From a checkpoint of a small image classifier: activation squared_relu.
Rows from block 5 of a small image classifier, named by matrix and row number. Rows with one number within an expert belong to one neuron, the router's apart. Each number is 500 + 25 x the weight over its row's rms, rounded and kept within 0 to 999. All counts start at 0. Numbers have three digits each.
Before each expert's rows are labels from the 100 images, of 14848, where the router gives the expert most weight on average: "top examples" is what is common among them. Only what is clearly more common there than usual is listed. The data: stained colorectal tissue patches (NCT-CRC-HE-100K). In brackets: how many of the 100, against the usual share in percent.
# router: router (model.blocks.5.mlp.router.weight, 32x320), inputs 256-319
# up: expert up (model.blocks.5.mlp.up, 32x160x320), inputs 256-319
# down: expert down (model.blocks.5.mlp.down, 32x320x160, transposed), outputs 256-319

# expert 18
top examples: tissue: debris (100 vs 11.2)
router.18:519502505506508488501466509452529541475491513521545458463488518469494553513522540513517462507491488520505538496497465512475530467495459472437503464518520521500495519509479518515462527508530513
up.0:470489465535497503511495497495510493484481467529481457481511532488476504489474532478490515516525471473501518495449462471454512502503490501501470525476503495507445508504479519483497503523518483
down.0:527480465537488494527471471498502470487522550504521499486508475467487488513493486469490528536463530503525558510546524485485548541462485530504468457503470519511511502481505481513488533513533472
up.1:501505504550519475525448525504512502519525503464502495504450524499481525482497507494524489505468473502516462474488488494516485506507501469505507503490469483505521460519493459471522501530512489
down.1:527509492479510508522523540520486480508519476515461497500475497526517507534536533503493531501501473519467491507495498479495498512542477528463521497472550531464495503519495498533538478487455517
up.2:474569509538491455510499502505527512477534493503452470475497492510526522480460525503516483492532549474498518460482522465441511507507458472496508501479497537502449462489540517507503512510492522
down.2:482492499506465483499520513460490423476517518561489500439489508467503556508551452499441525486499504489541491485507520499502499519507514469456526493489497500497492474532525504471479499481475548
up.3:473488496518485448535494500496531513494547501494509505518489534499490537469488511499463479515479498499499517494506480479497505458507499453515512480526533495496518468506521476455527493523509463
down.3:515491516487471486520511559499498453528515460533461500508468524507512490521561505484479523488480451509469494484480465471511496525521497511448535508476539498457456537490515515513538490465470548
up.4:515494459512556515496476505510443523503482527478505488483535500535476501510531483492534520491499480464523496511531502545509531509494497508502502488498521501455429526480500507484468509547524447
down.4:499492521529487481503480477532505469482513533512520538485484507468462546459494458485487507496512497524520516533500516529496472525459483534513482503527499471521506474503520514508472517496526470

# expert 27
top examples: tissue: cancer-associated stroma (57 vs 10.7)
router.27:488496485543481510504532491509470523447498492495522466491491524491534548485525476516513521485505538467496477543500525511517518486521479534524463468500496487480475473543487493506544512530514504
up.0:524534543510538507471490524555535502499549520551533496475514468509475518509540509507535528482510544513477498523504506516489493488513506475469475466520506503476535527499452496460495518541504455
down.0:522508489503515515499451499535483537515506503473526512496505463507503495488494508490538452525521480498500530522515499472490472491466479558517477516498517465485498487475467465501509496529500473
up.1:478534515479499505523513488490485468487524499462516471524476547522493480535464467484428499491489494540508521511460489530490500516482455469511537505502476478535501497514521505493480507459505529
down.1:481505529492501497497511510486476481545477485501505474504485498511500473535531495536520476546478505465474480503547524468455518458482499503479508502487484494502494454514532514482502516546475541
up.2:456506467436477502538489501529484508484522479486512515538486504502487513483506500505494490527486529504491482509528477493498480448463492499532503469537483514532475491490554500470504481525474525
down.2:516496504483494480531497529534490516502461528508496524516505488515546532469491539477497486496538489540485502496491487478534446536479468534508488540460546474469495514485480512529525477473507465
up.3:497502520498483502524517484515513452522456484495450501579474540509499439543475474519468511489473457494512509503459488503486493495503534489511494555509532464501464531483487494468464509520491499
down.3:534526492507495516520505518478519518490474471560489491488513484535519476487491507477536438465522543483449468492485477512468519521525479500519511515509534493537518477528509498479468448543471542
up.4:502502523472494513506533493503499470500486488494506483543467544504500464463477464494462500512477536517495500515476498475522492518510513504463468560516509482486527531521506526501482516504484507
down.4:521518507539497512495495481504505511496505475529525475502495514507484424521490527491549473516476550450499522499528497505449524507515506527548483474535468501523509466494515476467446479572477526

# expert 31
top examples: tissue: smooth muscle (100 vs 13.4)
router.31:459473477462483490540539537486478533497539442485535542542457527486512486473534507452469496525508493489496501506530502494516469489480500484480484489492513527508474485488524468543504496460486483
up.0:519516497477534538510511516519542484517494544489473501460543483494473507593502541508500460513527514523519499496526507456392492551507527479489532482466479512518484528526478453513499501546487458
down.0:534490535464494494519482505539461523519497449454523484509498471503480455477509533536513476539520491508487467543546487473412456500500509511530469521576522449523502533487460491513504493502468480
up.1:516505488497516483472443506528528481539445485483484486486494491518498515512505483481482493472483501513506520502501530492487510452490515502520501506467517449446497477481472471485512516475502457
down.1:486498529500469530460460493502486478488480479521504477479456503473497489473474479515521527500488507522499484527487505525495484492481534503527465481538504485534519487495482513499506503507504496
up.2:475478523460526506514453529543472519494518487495518511523489485489475498468507489475499470507497522508458516493521487487528491511505513528537492481493491470522475539539551543507527488531478480
down.2:531509519477463506547466515543547510497456520512525505504503484520532486496480538480512494507534484524474528505540500484529479519455467544504487530499548452468496500491462522531507470517525473
up.3:473510514483497498511547473456485506508515494490527482530469496488494493467462450482481490503512441502553547512449503511531509490474450478499551518535498502523496501527545508495486463494510508
down.3:476513491515520505512533516490535458474510482536475454492507531489506481508514481454509490473492526534499511497459487509502529475508487508491552514442501536484484532538510507501508476503482502
up.4:489524564467523510489466499521470527496521499504503488527476482497495508451503467489528507471447483488455522480516477498523498480458533506547477489524472455526488506527563539544527504479458523
down.4:516484502443444514525458538512503499507443522522501492484465476513521507487531540465500497479543488512498491514516463500539499487527473527467524554486549490458495517490468515541500464512481501

# expert 11
top examples: tissue: mucus (54 vs 9.1)
router.11:502516493512509481464453478503515462556494557522490528499533489487502480505477526474478482449532494453470498455480473517485508476533527508490539515497498504506545486497496500531522515492490510
up.0:456540520457439505506508498488476515505574490517533519535510492503495470480517428510445497506493485490484491481519463472508504497535517519497531502519511479523492503496575521487475491485487484
down.0:501487498510496506489507497513498493510479528441504506538518485492494483511510523470495513502513486458499443509435509505517511509496503540493514505467466522521497517505474500480491529495535490
up.1:509498525494524503490503524501491515514493505472505500503501530450508470502497539515513495484551492518486524505491473562518527506494493528477508548516497495512533490514528523499475509521499491
down.1:516474485557466486484460535507517509482465559478506528498498532521511531494541471471496527469519451487531505499483504445547507492508484525487500509512499488472474528548494514495504543487529477
up.2:490498466521501503480517493516517453509482522537455520479508485480498470513485510525454480476482452481465456516463489511496492517507482551525506504480528475502514477539466506499513494479524474
down.2:493453503508474471524452541533499479502491543520497467485505502487538505527533482457492512521482475492489529451487525510542493533462485538462472473467523524458488514497490563533497519493507500
up.3:515493488523488488493489514567534484489527517500470501513501506495460549505522513483486494485531541491515512502521516523498498483495513450514514483509521501480475556515448517461535513544518499
down.3:458492502534495475501497526498529461524505525489521544531501509469497485543500456497497518522482505496493524459459506515535497498514514475464509488454486492459482498482538520448523535456545498
up.4:518485514538489464559480500457526553530453538522488525485517543507517564507505478452509487473486515465514532460504480474504514477532514442471498499499508523484519481491529490527515510512513468
down.4:465496504487507477489480502466535468484481489468457535484518532532464537494498480495492517474512467470552545483440502547547488477463512501535493504465489508543511475485509477498523486502540505

# expert 14
top examples: tissue: cancer-associated stroma (64 vs 10.7)
router.14:458511517509478506467500444548517526512495478514515461504525460504473525519490472495489506522507498509522524487485514477473517539510512450520477504481490483505527540515529476459453499540492478
up.0:535468528462476491500498472481493526523498487478520486497536484466538511524486480480528501496466517490479506487477498472501523506512523540529495485507514447528510489512532466496518510471466489
down.0:478530474475529493503522522506427544485466532443498454526495448515510492530525531523495521524461472468522465482499491462515511495531520494481538520472473514469474498459500475470537473474461532
up.1:460505496496503463551484525514466499510501499521511488493498503510497470510477527489508556521499527481502500502515498486504550533490465554521446473503522532468485469538508497494468516509529518
down.1:476542477544510473503509492515504510428484489479500497510518456491534487500467520487494511500521499556506536515528509464489447509497482540501503519493522484482482476495469467516538499506502481
up.2:487509417512502521495461484456514483548496516471470515492491494473510531463523508528519511510507452542470516490492499464516504485501489489479478482469439513499513507470476519531509511476506521
down.2:488504518531501488535508505521507416469460510522503504488503494468517543528504506501476489471481539496521472514497518483514491502488470510440510480473507482503491482526478536511472528493502526
up.3:535514476497553462476531476474536485485472470539500509471527510540534508510461503552491502473474552477533517501484457496517501474506480491472505491537487475515531462503494505486517503481493530
down.3:496494518524500504469500462483522476506525501538486501505524508483531481497473482506499478537459550489492540534514540518473496519492492496536478490512459464535545469520564505451483524528526507
up.4:513513512435494515488481491485526499454515523531510506501524508488479500479510565494541442500519487533478460503524526467482493528538504476524483439524500498502511530512463539465515507513536537
down.4:480472524493479489495505526499462496487514526506487505503474494476526513508532512515470498538497482478491488489542486457488492528472503474458544495473483540489442545497536501505474497469484506

# expert 23
top examples: tissue: mucus (76 vs 9.1)
router.23:508475480518509533504466484509460441493481549492462511494540452497551475502474551516523490490498526491482468503502506498487475472485513537540505492471480449521509495527485514504523484467479489
up.0:514522501473457486528522498494477487466541440535471539560498506482503486466493503471492496538519496470524497460546497484521502470490482495524506509494549581527475488466578571506491512479476468
down.0:507471534524477496516497487563522471519544531506535455486486530527535494515508483486460500488464489461520517495475527537515549504477492521538447508499500503499491508537506540493488528481553462
up.1:457463486463493543499506488516523537469478516500545458504509507488470550507521520464501470513545506498503511499500487469470531508492529433517470465476477465478469503532544484465490519494508485
down.1:477508494503479469513523487465477489493480479506512497474500468479499469502523491488484511535446516481488491506527480489496514493540525425452523486529467486514491533519559518500501493504478537
up.2:470484476547505479477528508495522509540492517544488477493512532515491560457539500459455516495506481499482534537494500476514513523470487473461498534507518531489537479494518471478489478550498461
down.2:530545484547550528521492506473535493502521489526495496466495539471545448495483517455500500516467527519470526478502503521509506535502484498528475482467475502496525479510553528489458487486509482
up.3:495512473490528501551475506499509531487477485489507490554459492477513531491528488502497486506460496548488519501494457526540521494503531513505528510509475482500495494518448504522527494503483505
down.3:480496513482508486516516564521502493495493515500487479518505510485424495532562521536474515489482467493517463481487491498513513504482471501494524499503518534486493501525507512532476515431499493
up.4:479492529496481514488476485541503492509475484515532499541494521502485475532492504447476525486488517499505492510487524482497521488482532498500469471490515466487505524519484561522439549519485498
down.4:513477532468455472531510513531492465541524538513480468510469470484490526462538492476467491537459458493527495505499481484503493497491493550475538484474460536485488461487490500545515513522502461

# expert 8
top examples: tissue: smooth muscle (94 vs 13.4)
router.8:470522528497534534483536480493483507537486469495545450517472520477504504503465440457482531520473526505500506515460501510474519489467479495478495541530511485507538455503522540472524495457509480
up.0:535508498459486484516490545506500462486489490473470533496474512508469481510514535518515506504512503500499492523471510527481450511516509530528539474444469498492499527497512480513481505520491493
down.0:524512480503537498509534546480476520481529475470511473473518466467485524500502524512516496491508493512538525501492545522491554529511471490546511479515493524539483486462483501490454471517478472
up.1:491474468537494488516518496508592500532474495521491492464531494491490531513502494509518481516454467506530498455484501504499522497555498462482491434485514431467451544515468471483505528528488519
down.1:481461510480521506518514506518482496519493534469473502512479513485540489512523509512461515530480482476499467498530482449507480534491458496441481466478468457490481480493514524504521498484498508
up.2:504480531512530559461520516496497477493475546482502493490530538470490512485526520479493484524501539464469526547511481506478523488470483517482479507513487482489542479499447515479487493536536488
down.2:483490489541515506515535456492479539505488457479510497512503511540473453483456521530516464514507562464503511467532489501451496493514485529551461521545477470498496478470454481468476528531507522
up.3:501514495507471505513468480460508513454503509518510497537461517504529525451529528462484471521503449492476468470533480481511518496544463457475539481538517523515479506507534529471483543479542489
down.3:536538517510496521527490517499511542528467493495503518544497487547538519487499514520515455488525507550449517489504505474533467523487479514494503515476526488480485510483471492511533470435496469
up.4:529513486533481501454520499549547501531509471521480498490515466530486503515514491489510462527472532478533536497475504484503521510494514484475497519504504457470441522500492464492437500553487505
down.4:475497519501521492504481477532535464471505519462485500492491469480507487489487493478483512534485492511517539483537519478496497518481481569465503483463457436469480493470473506477505527511513501

# expert 10
top examples: tissue: mucus (45 vs 9.1); tissue: adipose tissue (44 vs 10.2)
router.10:530512481532499514461538502495528537549526534486525521481497488484538542503531488474468489549520470468497534566510477491496494476461479451471490497490456496523545520526508485484483520524529531
up.0:523529490471498486477524459512523519510486484485495456501493493521555531516515452506473510519449510474529533506489485509515537447528469483498521457491461548514494497466460488500487517500513504
down.0:507526513541481474553522542512528449490500489518488504494477532456476506514538458496497516488493505544499540484493504552498509527474468497467535517472547510466486512488502519515510520448531496
up.1:489502510528477508504513531485411522515508475477527471489466510504501503493478523525506479509502518548550481509532476466529545466516473497498492480467492527521498484491572490521469495515488491
down.1:491497480530492508455477452487496487461520483505524511484535476465515510480466466482519484540489547480506526535520531526468493481490505489526484495535445461539524462508544492473474527517519487
up.2:479484478481520454466507504503520510511475485539530483472595510512526507556488467495457551503491539481446504469495491506501509447554542491484481485489469477520559512527477547497485526510499509
down.2:529485558501463517528506526485488451503491473539471509490455525454470522514538460528496507475520530492484501510470483535522500507480478472477490508495544511488515514534506546532487508451495487
up.3:491482497514499500534456518516459525505502472518516500475493502485498470458486493472503501525503471501504459521488475482508507509469496569537494504472496520475504465520573503506523492456490497
down.3:490522486475511493469456488501514424491515496513484526485516509500512546545503471473512513510540464507525561522517511526533498509545529480521519516494487517489457506500503492480557503533511541
up.4:493491569500494536514485500490505496463480517504494510468505484478466473404492518501528477503537504524453473522464512481556503505491473528504489533502470466466500499546525539501514503490507496
down.4:472506541492504528511495521475532482493531469538523531572472536511496496521516508468496517484512508504506523514449456525477538480473465485503485491453524517497499465489512500505546489432485451