{"train_examples": 90422, "crop_scale_min": 1, "num_classes": 9, "hidden_act": "squared_relu", "num_experts": 32, "moe_every": 2, "max_steps": 34200, "batch_size": 256, "epochs": 96.8, "lr_schedule": "cosine", "final_lr_fraction": 0}
Rows from block 5 of a small image classifier, named by matrix and row number. Rows with one number within an expert belong to one neuron, the router's apart. Each number is 128 + 24 x the weight over its row's rms, rounded and kept within 0 to 255. All counts start at 0. Numbers have three digits each.
Before each expert's rows are labels from the 100 images, of 14848, where the router gives the expert most weight on average: "colour at peak" is the nearest of a few named colours to the mean colour under the peak. Only what is clearly more common there than usual is listed. The data: stained colorectal tissue patches (NCT-CRC-HE-100K). In brackets: how many of the 100.
# router: router (model.blocks.5.mlp.router.weight, 32x320), inputs 64-127
# up: expert up (model.blocks.5.mlp.up, 32x160x320), inputs 64-127
# down: expert down (model.blocks.5.mlp.down, 32x320x160, transposed), outputs 64-127

# expert 15
colour at peak: brown (76)
router.15:163119096120143129193134123136090133142156125136104144158096153144176111114118162124164116146089117145078152164167146099108090107167110084124106162167123127132109111127130153156143115150177085
up.0:150163122130151131112111140135122125067107177093157104136115137122151133092151066129078098136138160078134130146147153138176132156130157106122138124123095141113158107100113132149141150115118107
down.0:150166154152109077151094146127112120095175144086096146158132149139167119131117153127151135143116107112162123103139142145116118158155165140059097133141126161124109150120101164103139078130148097
up.1:116137131138112102158165140087123146103124144098123123111106127114146126131094078127070085138137179143127130126155108170111130120086125136151143124088132139108131147085110144127153178100108137
down.1:167174072108109154113154123116101115144137158108113142138106124156124081133149119116128091140156134127092127140149139107143139154172158134112110136117154114119157140121125126119140115123117114
up.2:151138171168111092160159145115161120060113125127090097147175137143081142105131157166120155127169098114133130146164124100106182102104145148174122148110129137142104113149145125103144178130139139
down.2:138152120095103108089122153097130133128120112136136116082115121145105144162099125134141112142122127110161112137112130121106145107112148129147105132174144140126149093134156113164143167131120107
up.3:152124149159125131170148154125145140058128117126086100132146149149111146115151150116144126131144088110121113159165146097097184105123179140153129134087112128151082110134162124096150174130141118
down.3:149149143105090100082121132096127135145105112111139109104124125177115114158115122135135087145118161114144111125129144113106134103134158130137136129141118134144149094125184124171145148141098139
up.4:157136122147145117138101154116132147103127175133180099144119114103150133089150094128095116118135137084137118168120129139193176147135137107122168123115094163145147080128154105147124151111126084
down.4:157109135107128090159092102165088133056166143071145153184104138170100103119121151132175146143090132115138157103129133119103140170152154121088105128118109186133115152138150115104148085091171100
up.5:129170213079096146119140141080144122166110136149094120087124146126132135104093120160145148134113128132145079121145147086132080101101136141146139137103129106128104121121088164101121145131108117
down.5:108102116133110162124126107117083109146127123112109120054141139158153093136166122158098108141137112132093128139145121102132081148110178140159120094120181105141131108134159136199124133141086085
up.6:151119120119090172135102127090122117127148112149127156126116140085148143081098144107139163110109120136115140154138087166157128118119139123096131102114105132147109089076149122118097120138132126
down.6:121150143125121134097132178093149147148160074121121110098132142102115130160162101131098123125158131110148115180120150153143146102109126139135161084151146123130153093102122130156146147106101119
up.7:103116148159096189155123107146179101106132102117120105147128112073123150150162133138094105136116083131144091131141121134142096096141125112115133137149121134106140102124117087088164129094136148
down.7:143151149139125109103114132080115133095101133106120150099160126155138163129102117103132098107128194117148146092126139083132129119116155119146090161091119146159116144090163159123117085125103127
up.8:132132146153134082119179149135130113142126135072125086158119118127155113125102105130104141125151138128152134099103118113037144140134117160168118141122105125134150191112123165139157148100122137
down.8:128121105136119121129113127074094120154108149120110087072170127170140098154152115127109088102149112138111150158130152134148135124114121092187153087135145111129088125094160158154129137125100122
up.9:149112126095147129136106108123125128141140104123092158126089135108137127114096138149096095126119168130123129086144066169105095098108072103129105117139151105121125150111119128142122157120138071
down.9:084151136094165149092104124159124164097162094126106145123143101102130144117078098163089141095156125123149136177144124104168139100141147146099136128117131096128159145094118158128162125143088137

# expert 13
colour at peak: brown (88)
router.13:167120122131125130126103111154134117139136126119116089146158124099127099156100162146110155151111115127149124102134120093117089139125063117137103142158120080163122160113113132119116124115154149
up.0:145150096122105084120155136087123166117128142113153098210129127125127125178174108111171091119096103121139126152123129143104182125158118107159131123120114118129202151136136122154168151147143114
down.0:151134141111165152145116131105156096107150148172133126126155139101151171131080115165129080151162109150153163167119122131110118141141096144076111115125154140117100163099089185168123094139131142
up.1:116119156130095160127091131138162116146105112159116152069126134149116176109206156116116112133179099093116135128156133161107107143116128129153133120131132120092107128154093105116098106096102139
down.1:172115157150140122164118101152088147101097110118119136145148128109113137095128125144131167115131106141136156194153124106127098167160098119106093125097139126103098139200140133130118111125133082
up.2:046111120125121175174126127136142125136138115146140159109129118097097092152138142125116111128081110154139109105121147160101087139121139144105125098123132136114097121080109104097116129134106158
down.2:085161090159115093127122141136128155136112082130075113093126102134151139142104141145116136120141175094137092180131164129109112107111163135124173170159158084182158135121182154135144152135113160
up.3:137164089135176153172101108175130094141100116131115165099142126143146106082082108130112143137122152143127136073126131142142107123062137133108143111120132103105135133099104116132148099139125154
down.3:087148148097167122109135152116129106137122141130109159151106125113160108161078150149125125144152098129137149195132116166111144129147086144088125131126182132128130129098083117124132121157116080
up.4:084145146152203118113114093148138098072130139162129191100085167104144164154110123140115120141168182119091132102144091100128138111171110130101071161141145098119123125105095130113163128154096098
down.4:115178075108151099092117145143160156123162083181088140131108124082119150104085100142095132104167153132168167165111176112144142102143176139124151159119134104134146125102117137113122142171097139
up.5:138146152123135145104149139163109120126098133111129095148121121130099146117171104113125127113086144135096156139142167132132146125149142146171143113173119121072127108136144132121128126109074134
down.5:123117141107129138155118142139123118088164131133092149118104132119166116134122151145104159111092071139126113228165129129133100145123125132124121102172190133111133144130139146129122154133113139
up.6:089133158119138142126099095117143126126116163065133135122149148147119118067121123142092127145132156116124116133150132141118118133125157118171104155118138178137130158109059102130150174150092100
down.6:105105138105162120122173132149110120111107156110149121148116127183138145144097106104143092186148159155076116189129158138136071153166132134090111155149198149129126116148154134155174102149095115
up.7:054146158146135127143114111082096123138144136154115165163077147111111125094131106098168100121089155154146113127130139105089138128138111157107109136168146143111096109092145143142146136075102136
down.7:145125097119158142103157148147111135172104103146077154118146115128155141138114122143092122124140131143124086191128138117154127114111132126081122134120179084104145124098138171138127106124077150
up.8:090101150153118118107135094103086149141160141119121186132140083113162068167093119070136061139131177092144125093132118169151114153134124080138139105116107105101148170100124121123104134120085104
down.8:159129146084127132109129149115134090100114155156156125118084110114107122154134137084133119157089086122158156213113136145133145138148073149121085137176196172112102094125116100137106149129123109
up.9:074148098132107160130122134105120138126148127137122171124091178102143103104088081098152139147113173140121144160109105146128077149154112153097135147104127102107147146120096133093144095075087090
down.9:119139129103163145131116155179123150128138093160138114149078097130119138120078139118105141109125132133080161183156155115129122145159128124115100154157150104124154158131156096116134119118140094

# expert 3
colour at peak: white (100)
router.3:163127101147114119068110165142135117131120147169168097111159107128095094131149138134129124110127095143130138176101170174149091137149145094149116119158135145121153150141091111093168122139167112
up.0:129144078153149153083120129138138124122154152125147099061117130147113113156125146114133141101143083095100124113081119147123109130139114142144128122126110169100113154143132117127109137118136104
down.0:149079106089157137170130129163089152169139138101104125126152089150122150112129106164140126087110090133152187144094126158079103142139131131131137067083156123121144105164108141072122137090144139
up.1:127115096154126163113126128112128144106122118105133126134104117124109130154069110132109127132119119135145124126124108111115172113152170157152140135106126132144134109119142131090138105137119112
down.1:153137134144135072156137133130149108090114126118117091131132118123144140131111127095059146103107178110164141103098102130141142135153147091113097139104135150130118120147145139078113100097101114
up.2:131134139117142157133136157137163134121103110149133120152125123112132126116193112171141145111096143100132150133138109140151090133148125152110119139158148134140139156111120073132120106150122120
down.2:138118148154169121092130115138176123116147162136078102103144112119137156137166139139095128184130131130112125112129109122157146139137116081157125117118126124117143108137121143122127164128099144
up.3:165136112155142160074108118125154127104136129108157091126134119135126112136088127136120103120082117146143087129090132142098130119093110147125131124160146146126105144130128110055133214107128126
down.3:148109124121138147173135101188094150142128129157131112132169106157142113092120109164136127107120102121123131166119156140106123138129127122135107086089194121145152121150111136116136137084139155
up.4:128131035130158128122152129148123129114150141112141133101115124126117157138118157117134156117155094134113159095112124105149146132070093153132111130099145113118149167143137138131126117134151169
down.4:155093115101145080155139120154122152140107163097113151141142112119092142130114118139140147096131132139138169179117136150098069115124084137143107114099161128099124086161111152062128111114119091
up.5:156114168132093124144156112137149108101145119144142172114100098098165139107155108114123128115134136127066138136171145124169138101123115125144114130150165096142149149084097135118138157134138109
down.5:168150096141143095149159155089149126115152101150146106146118129102107142137106118135149139105157114156104103145122105141091126135122100126131137136160132189133130111142102137119179147038097140
up.6:105136119126140109140148145158135098118106091128105148122117095109106134161116107123100088138158159150096074139089070121153119133103078101097075129139118144117143125086130128138097111144116125
down.6:164127135066094142138124135156131114153131078158127164120157133112143107123120114127089134141105130117132134124105194134120129118098108145145145103156161138114080155157139113119125149098145123
up.7:137108142134097145114107118121116122135094075116139174116122120052121144093149110102137125171164136134112148155116158146120099146157126128134131135096111113145135143151087143131177114118080087
down.7:109144122133111113113128110082154113163146089152106081105118092095112117161136129158113135123157125119120149137108143150109083077189136141163108154119137129125176089120078113095116153133107152
up.8:116112160134115179173150125122167132133135121122139137133137137148151086150150089129120125139134173151119124134117134137136144118183058109130098136108122138143116125143124125147112154182092110
down.8:133112134110142112155128120111140119148132127126088110136186123109123119115105108192151132135152095113154166211110123144123110106126141131154129124078177125125134116128080157111128129127088155
up.9:127128167134168152130151131129144123127114108116086222133116089083133111102127131105149103128207142134130146097087156160130151152114131109157056157087138121105112133104087132129108108165105121
down.9:138093184083126139130170164108155131178079096103149101101106130122143115156133115137144142134111134138150135131119170168140114104120149113154155134123179102101154138127084133102109117093083158

# expert 12
colour at peak: grey (82)
router.12:175110121113085129121138139120118112106132143100139084154149135156129141140122169177118127118154107117140134102135121097137140150100171151154129109129139149143172167133125116107143131097175136
up.0:118143111106145105122085150138152079095151147155096115148071169131132131096139084115142144127159158126126115121153119103116099150146138123147117117146134135142142074142085124114153158109109078
down.0:139127110087161109109106106186163151104118155115152096127113160128066136133087105152121131137135093126142108173144143102129163089125120131108130148129170118127160128158136087135164126164114167
up.1:132137112155129124133141161115087107159082155127132115131134087138134102155181110126097135131142104134134120118158083163102121133101137107140143107143139093081147168135130137152143097091106155
down.1:121135145129160156106087148136128155139146110150090163081166131141092154074138103148124167144120123103151102108142117082122168121122128115091123114161115096158149133124124161155141103119113135
up.2:132134131121158107129115140117158123092070143110130165116134102147103094111156142094129135134175074123096129152117110152120147123155132105123132175104114135137133129135134104120160177139100121
down.2:151160171097099075108129135116103137119154099108117101148127112134132154129125119099155134120078120136109112115103101136149168114148150116166156142177109169137127111141117124118098140083092111
up.3:119153118101087101133119144120094132119106110153117117171145141089156114145236122134130124108118192140162119160118146152141098115149128124153120130144130101088113121147138125140144150089136153
down.3:135129085084167115158110135161140126144122141152127109123136127120154139108060104132120123117141155145131116255128127149131101132134137145094153164120182117115152139148139119126116134140091140
up.4:136160123122159078125148135108139113134089129140141150115113104167113150142174085101127114142132194132110132131129128170129105118158188106115131152158103131096100139137118137111124130088070113
down.4:145139099119095118129134157102139119142125126174146105126112114104156142143109131104114110176112127154102110228096129126159090079115136111123151138111165109127155112077095112117105127083136129
up.5:111160108118159100148116150135135154123105111152119141113068141118157136165134095108120133128112097131119140146146117166089113085118135129130133131131108080099147134132136136155124091096089106
down.5:129102069095133187106148121095129136111138143109108138067149146160099173099148107155119183138149172134133131155131095061134123116125104119106137130152134133127105149142130123159125103064156113
up.6:155123101113127110139155103174142130095140088133170122125137141085146135117037156153105149129136108144147118137170114096124158154112097157128149124136130075159101117144130121121136165139155165
down.6:129103118147137115170117147175106126129120085107130100142113134103150139133119134132145147117069093113145148146133133137100157146141084125115118144133137122146121073193171123082123105093113114
up.7:123161086201165124156131113138120151131137152102143190127128102166115100134110105111118129130145178116108157147123146179106129129146172128152104125129123117116122109139153118157101150123088109
down.7:097110122138184148106142075107152124149104164100128126130195129113126116138103150129161074165114140108099132166142114087130157102120091143116109089148127170114121127089114137118153177135145188
up.8:116145077138150090156124121156119126154105103112121155187106159128174147140142148110093125126110124089142149139145122126144162162103100149122152174163117132119142126115128133125125087125137112
down.8:150121137134137122134112121123109122155101107130149140073147152161144097148089098148115134121095149134108165191135110112137111131097119123100100132118179144096117142150138098164114127115106132
up.9:154137141138128158140104116136131117118102147121122140169109147099132139106151119141154099126114129126137117187113128121095094133134125129135118140144090107124093112159108125145098129126108125
down.9:113119136102139095145151101101120102155110130098123122117120112170127117084138131103115126138176123130139154102148135154085123103134126120201126122127125134172139096135147077118123101099138104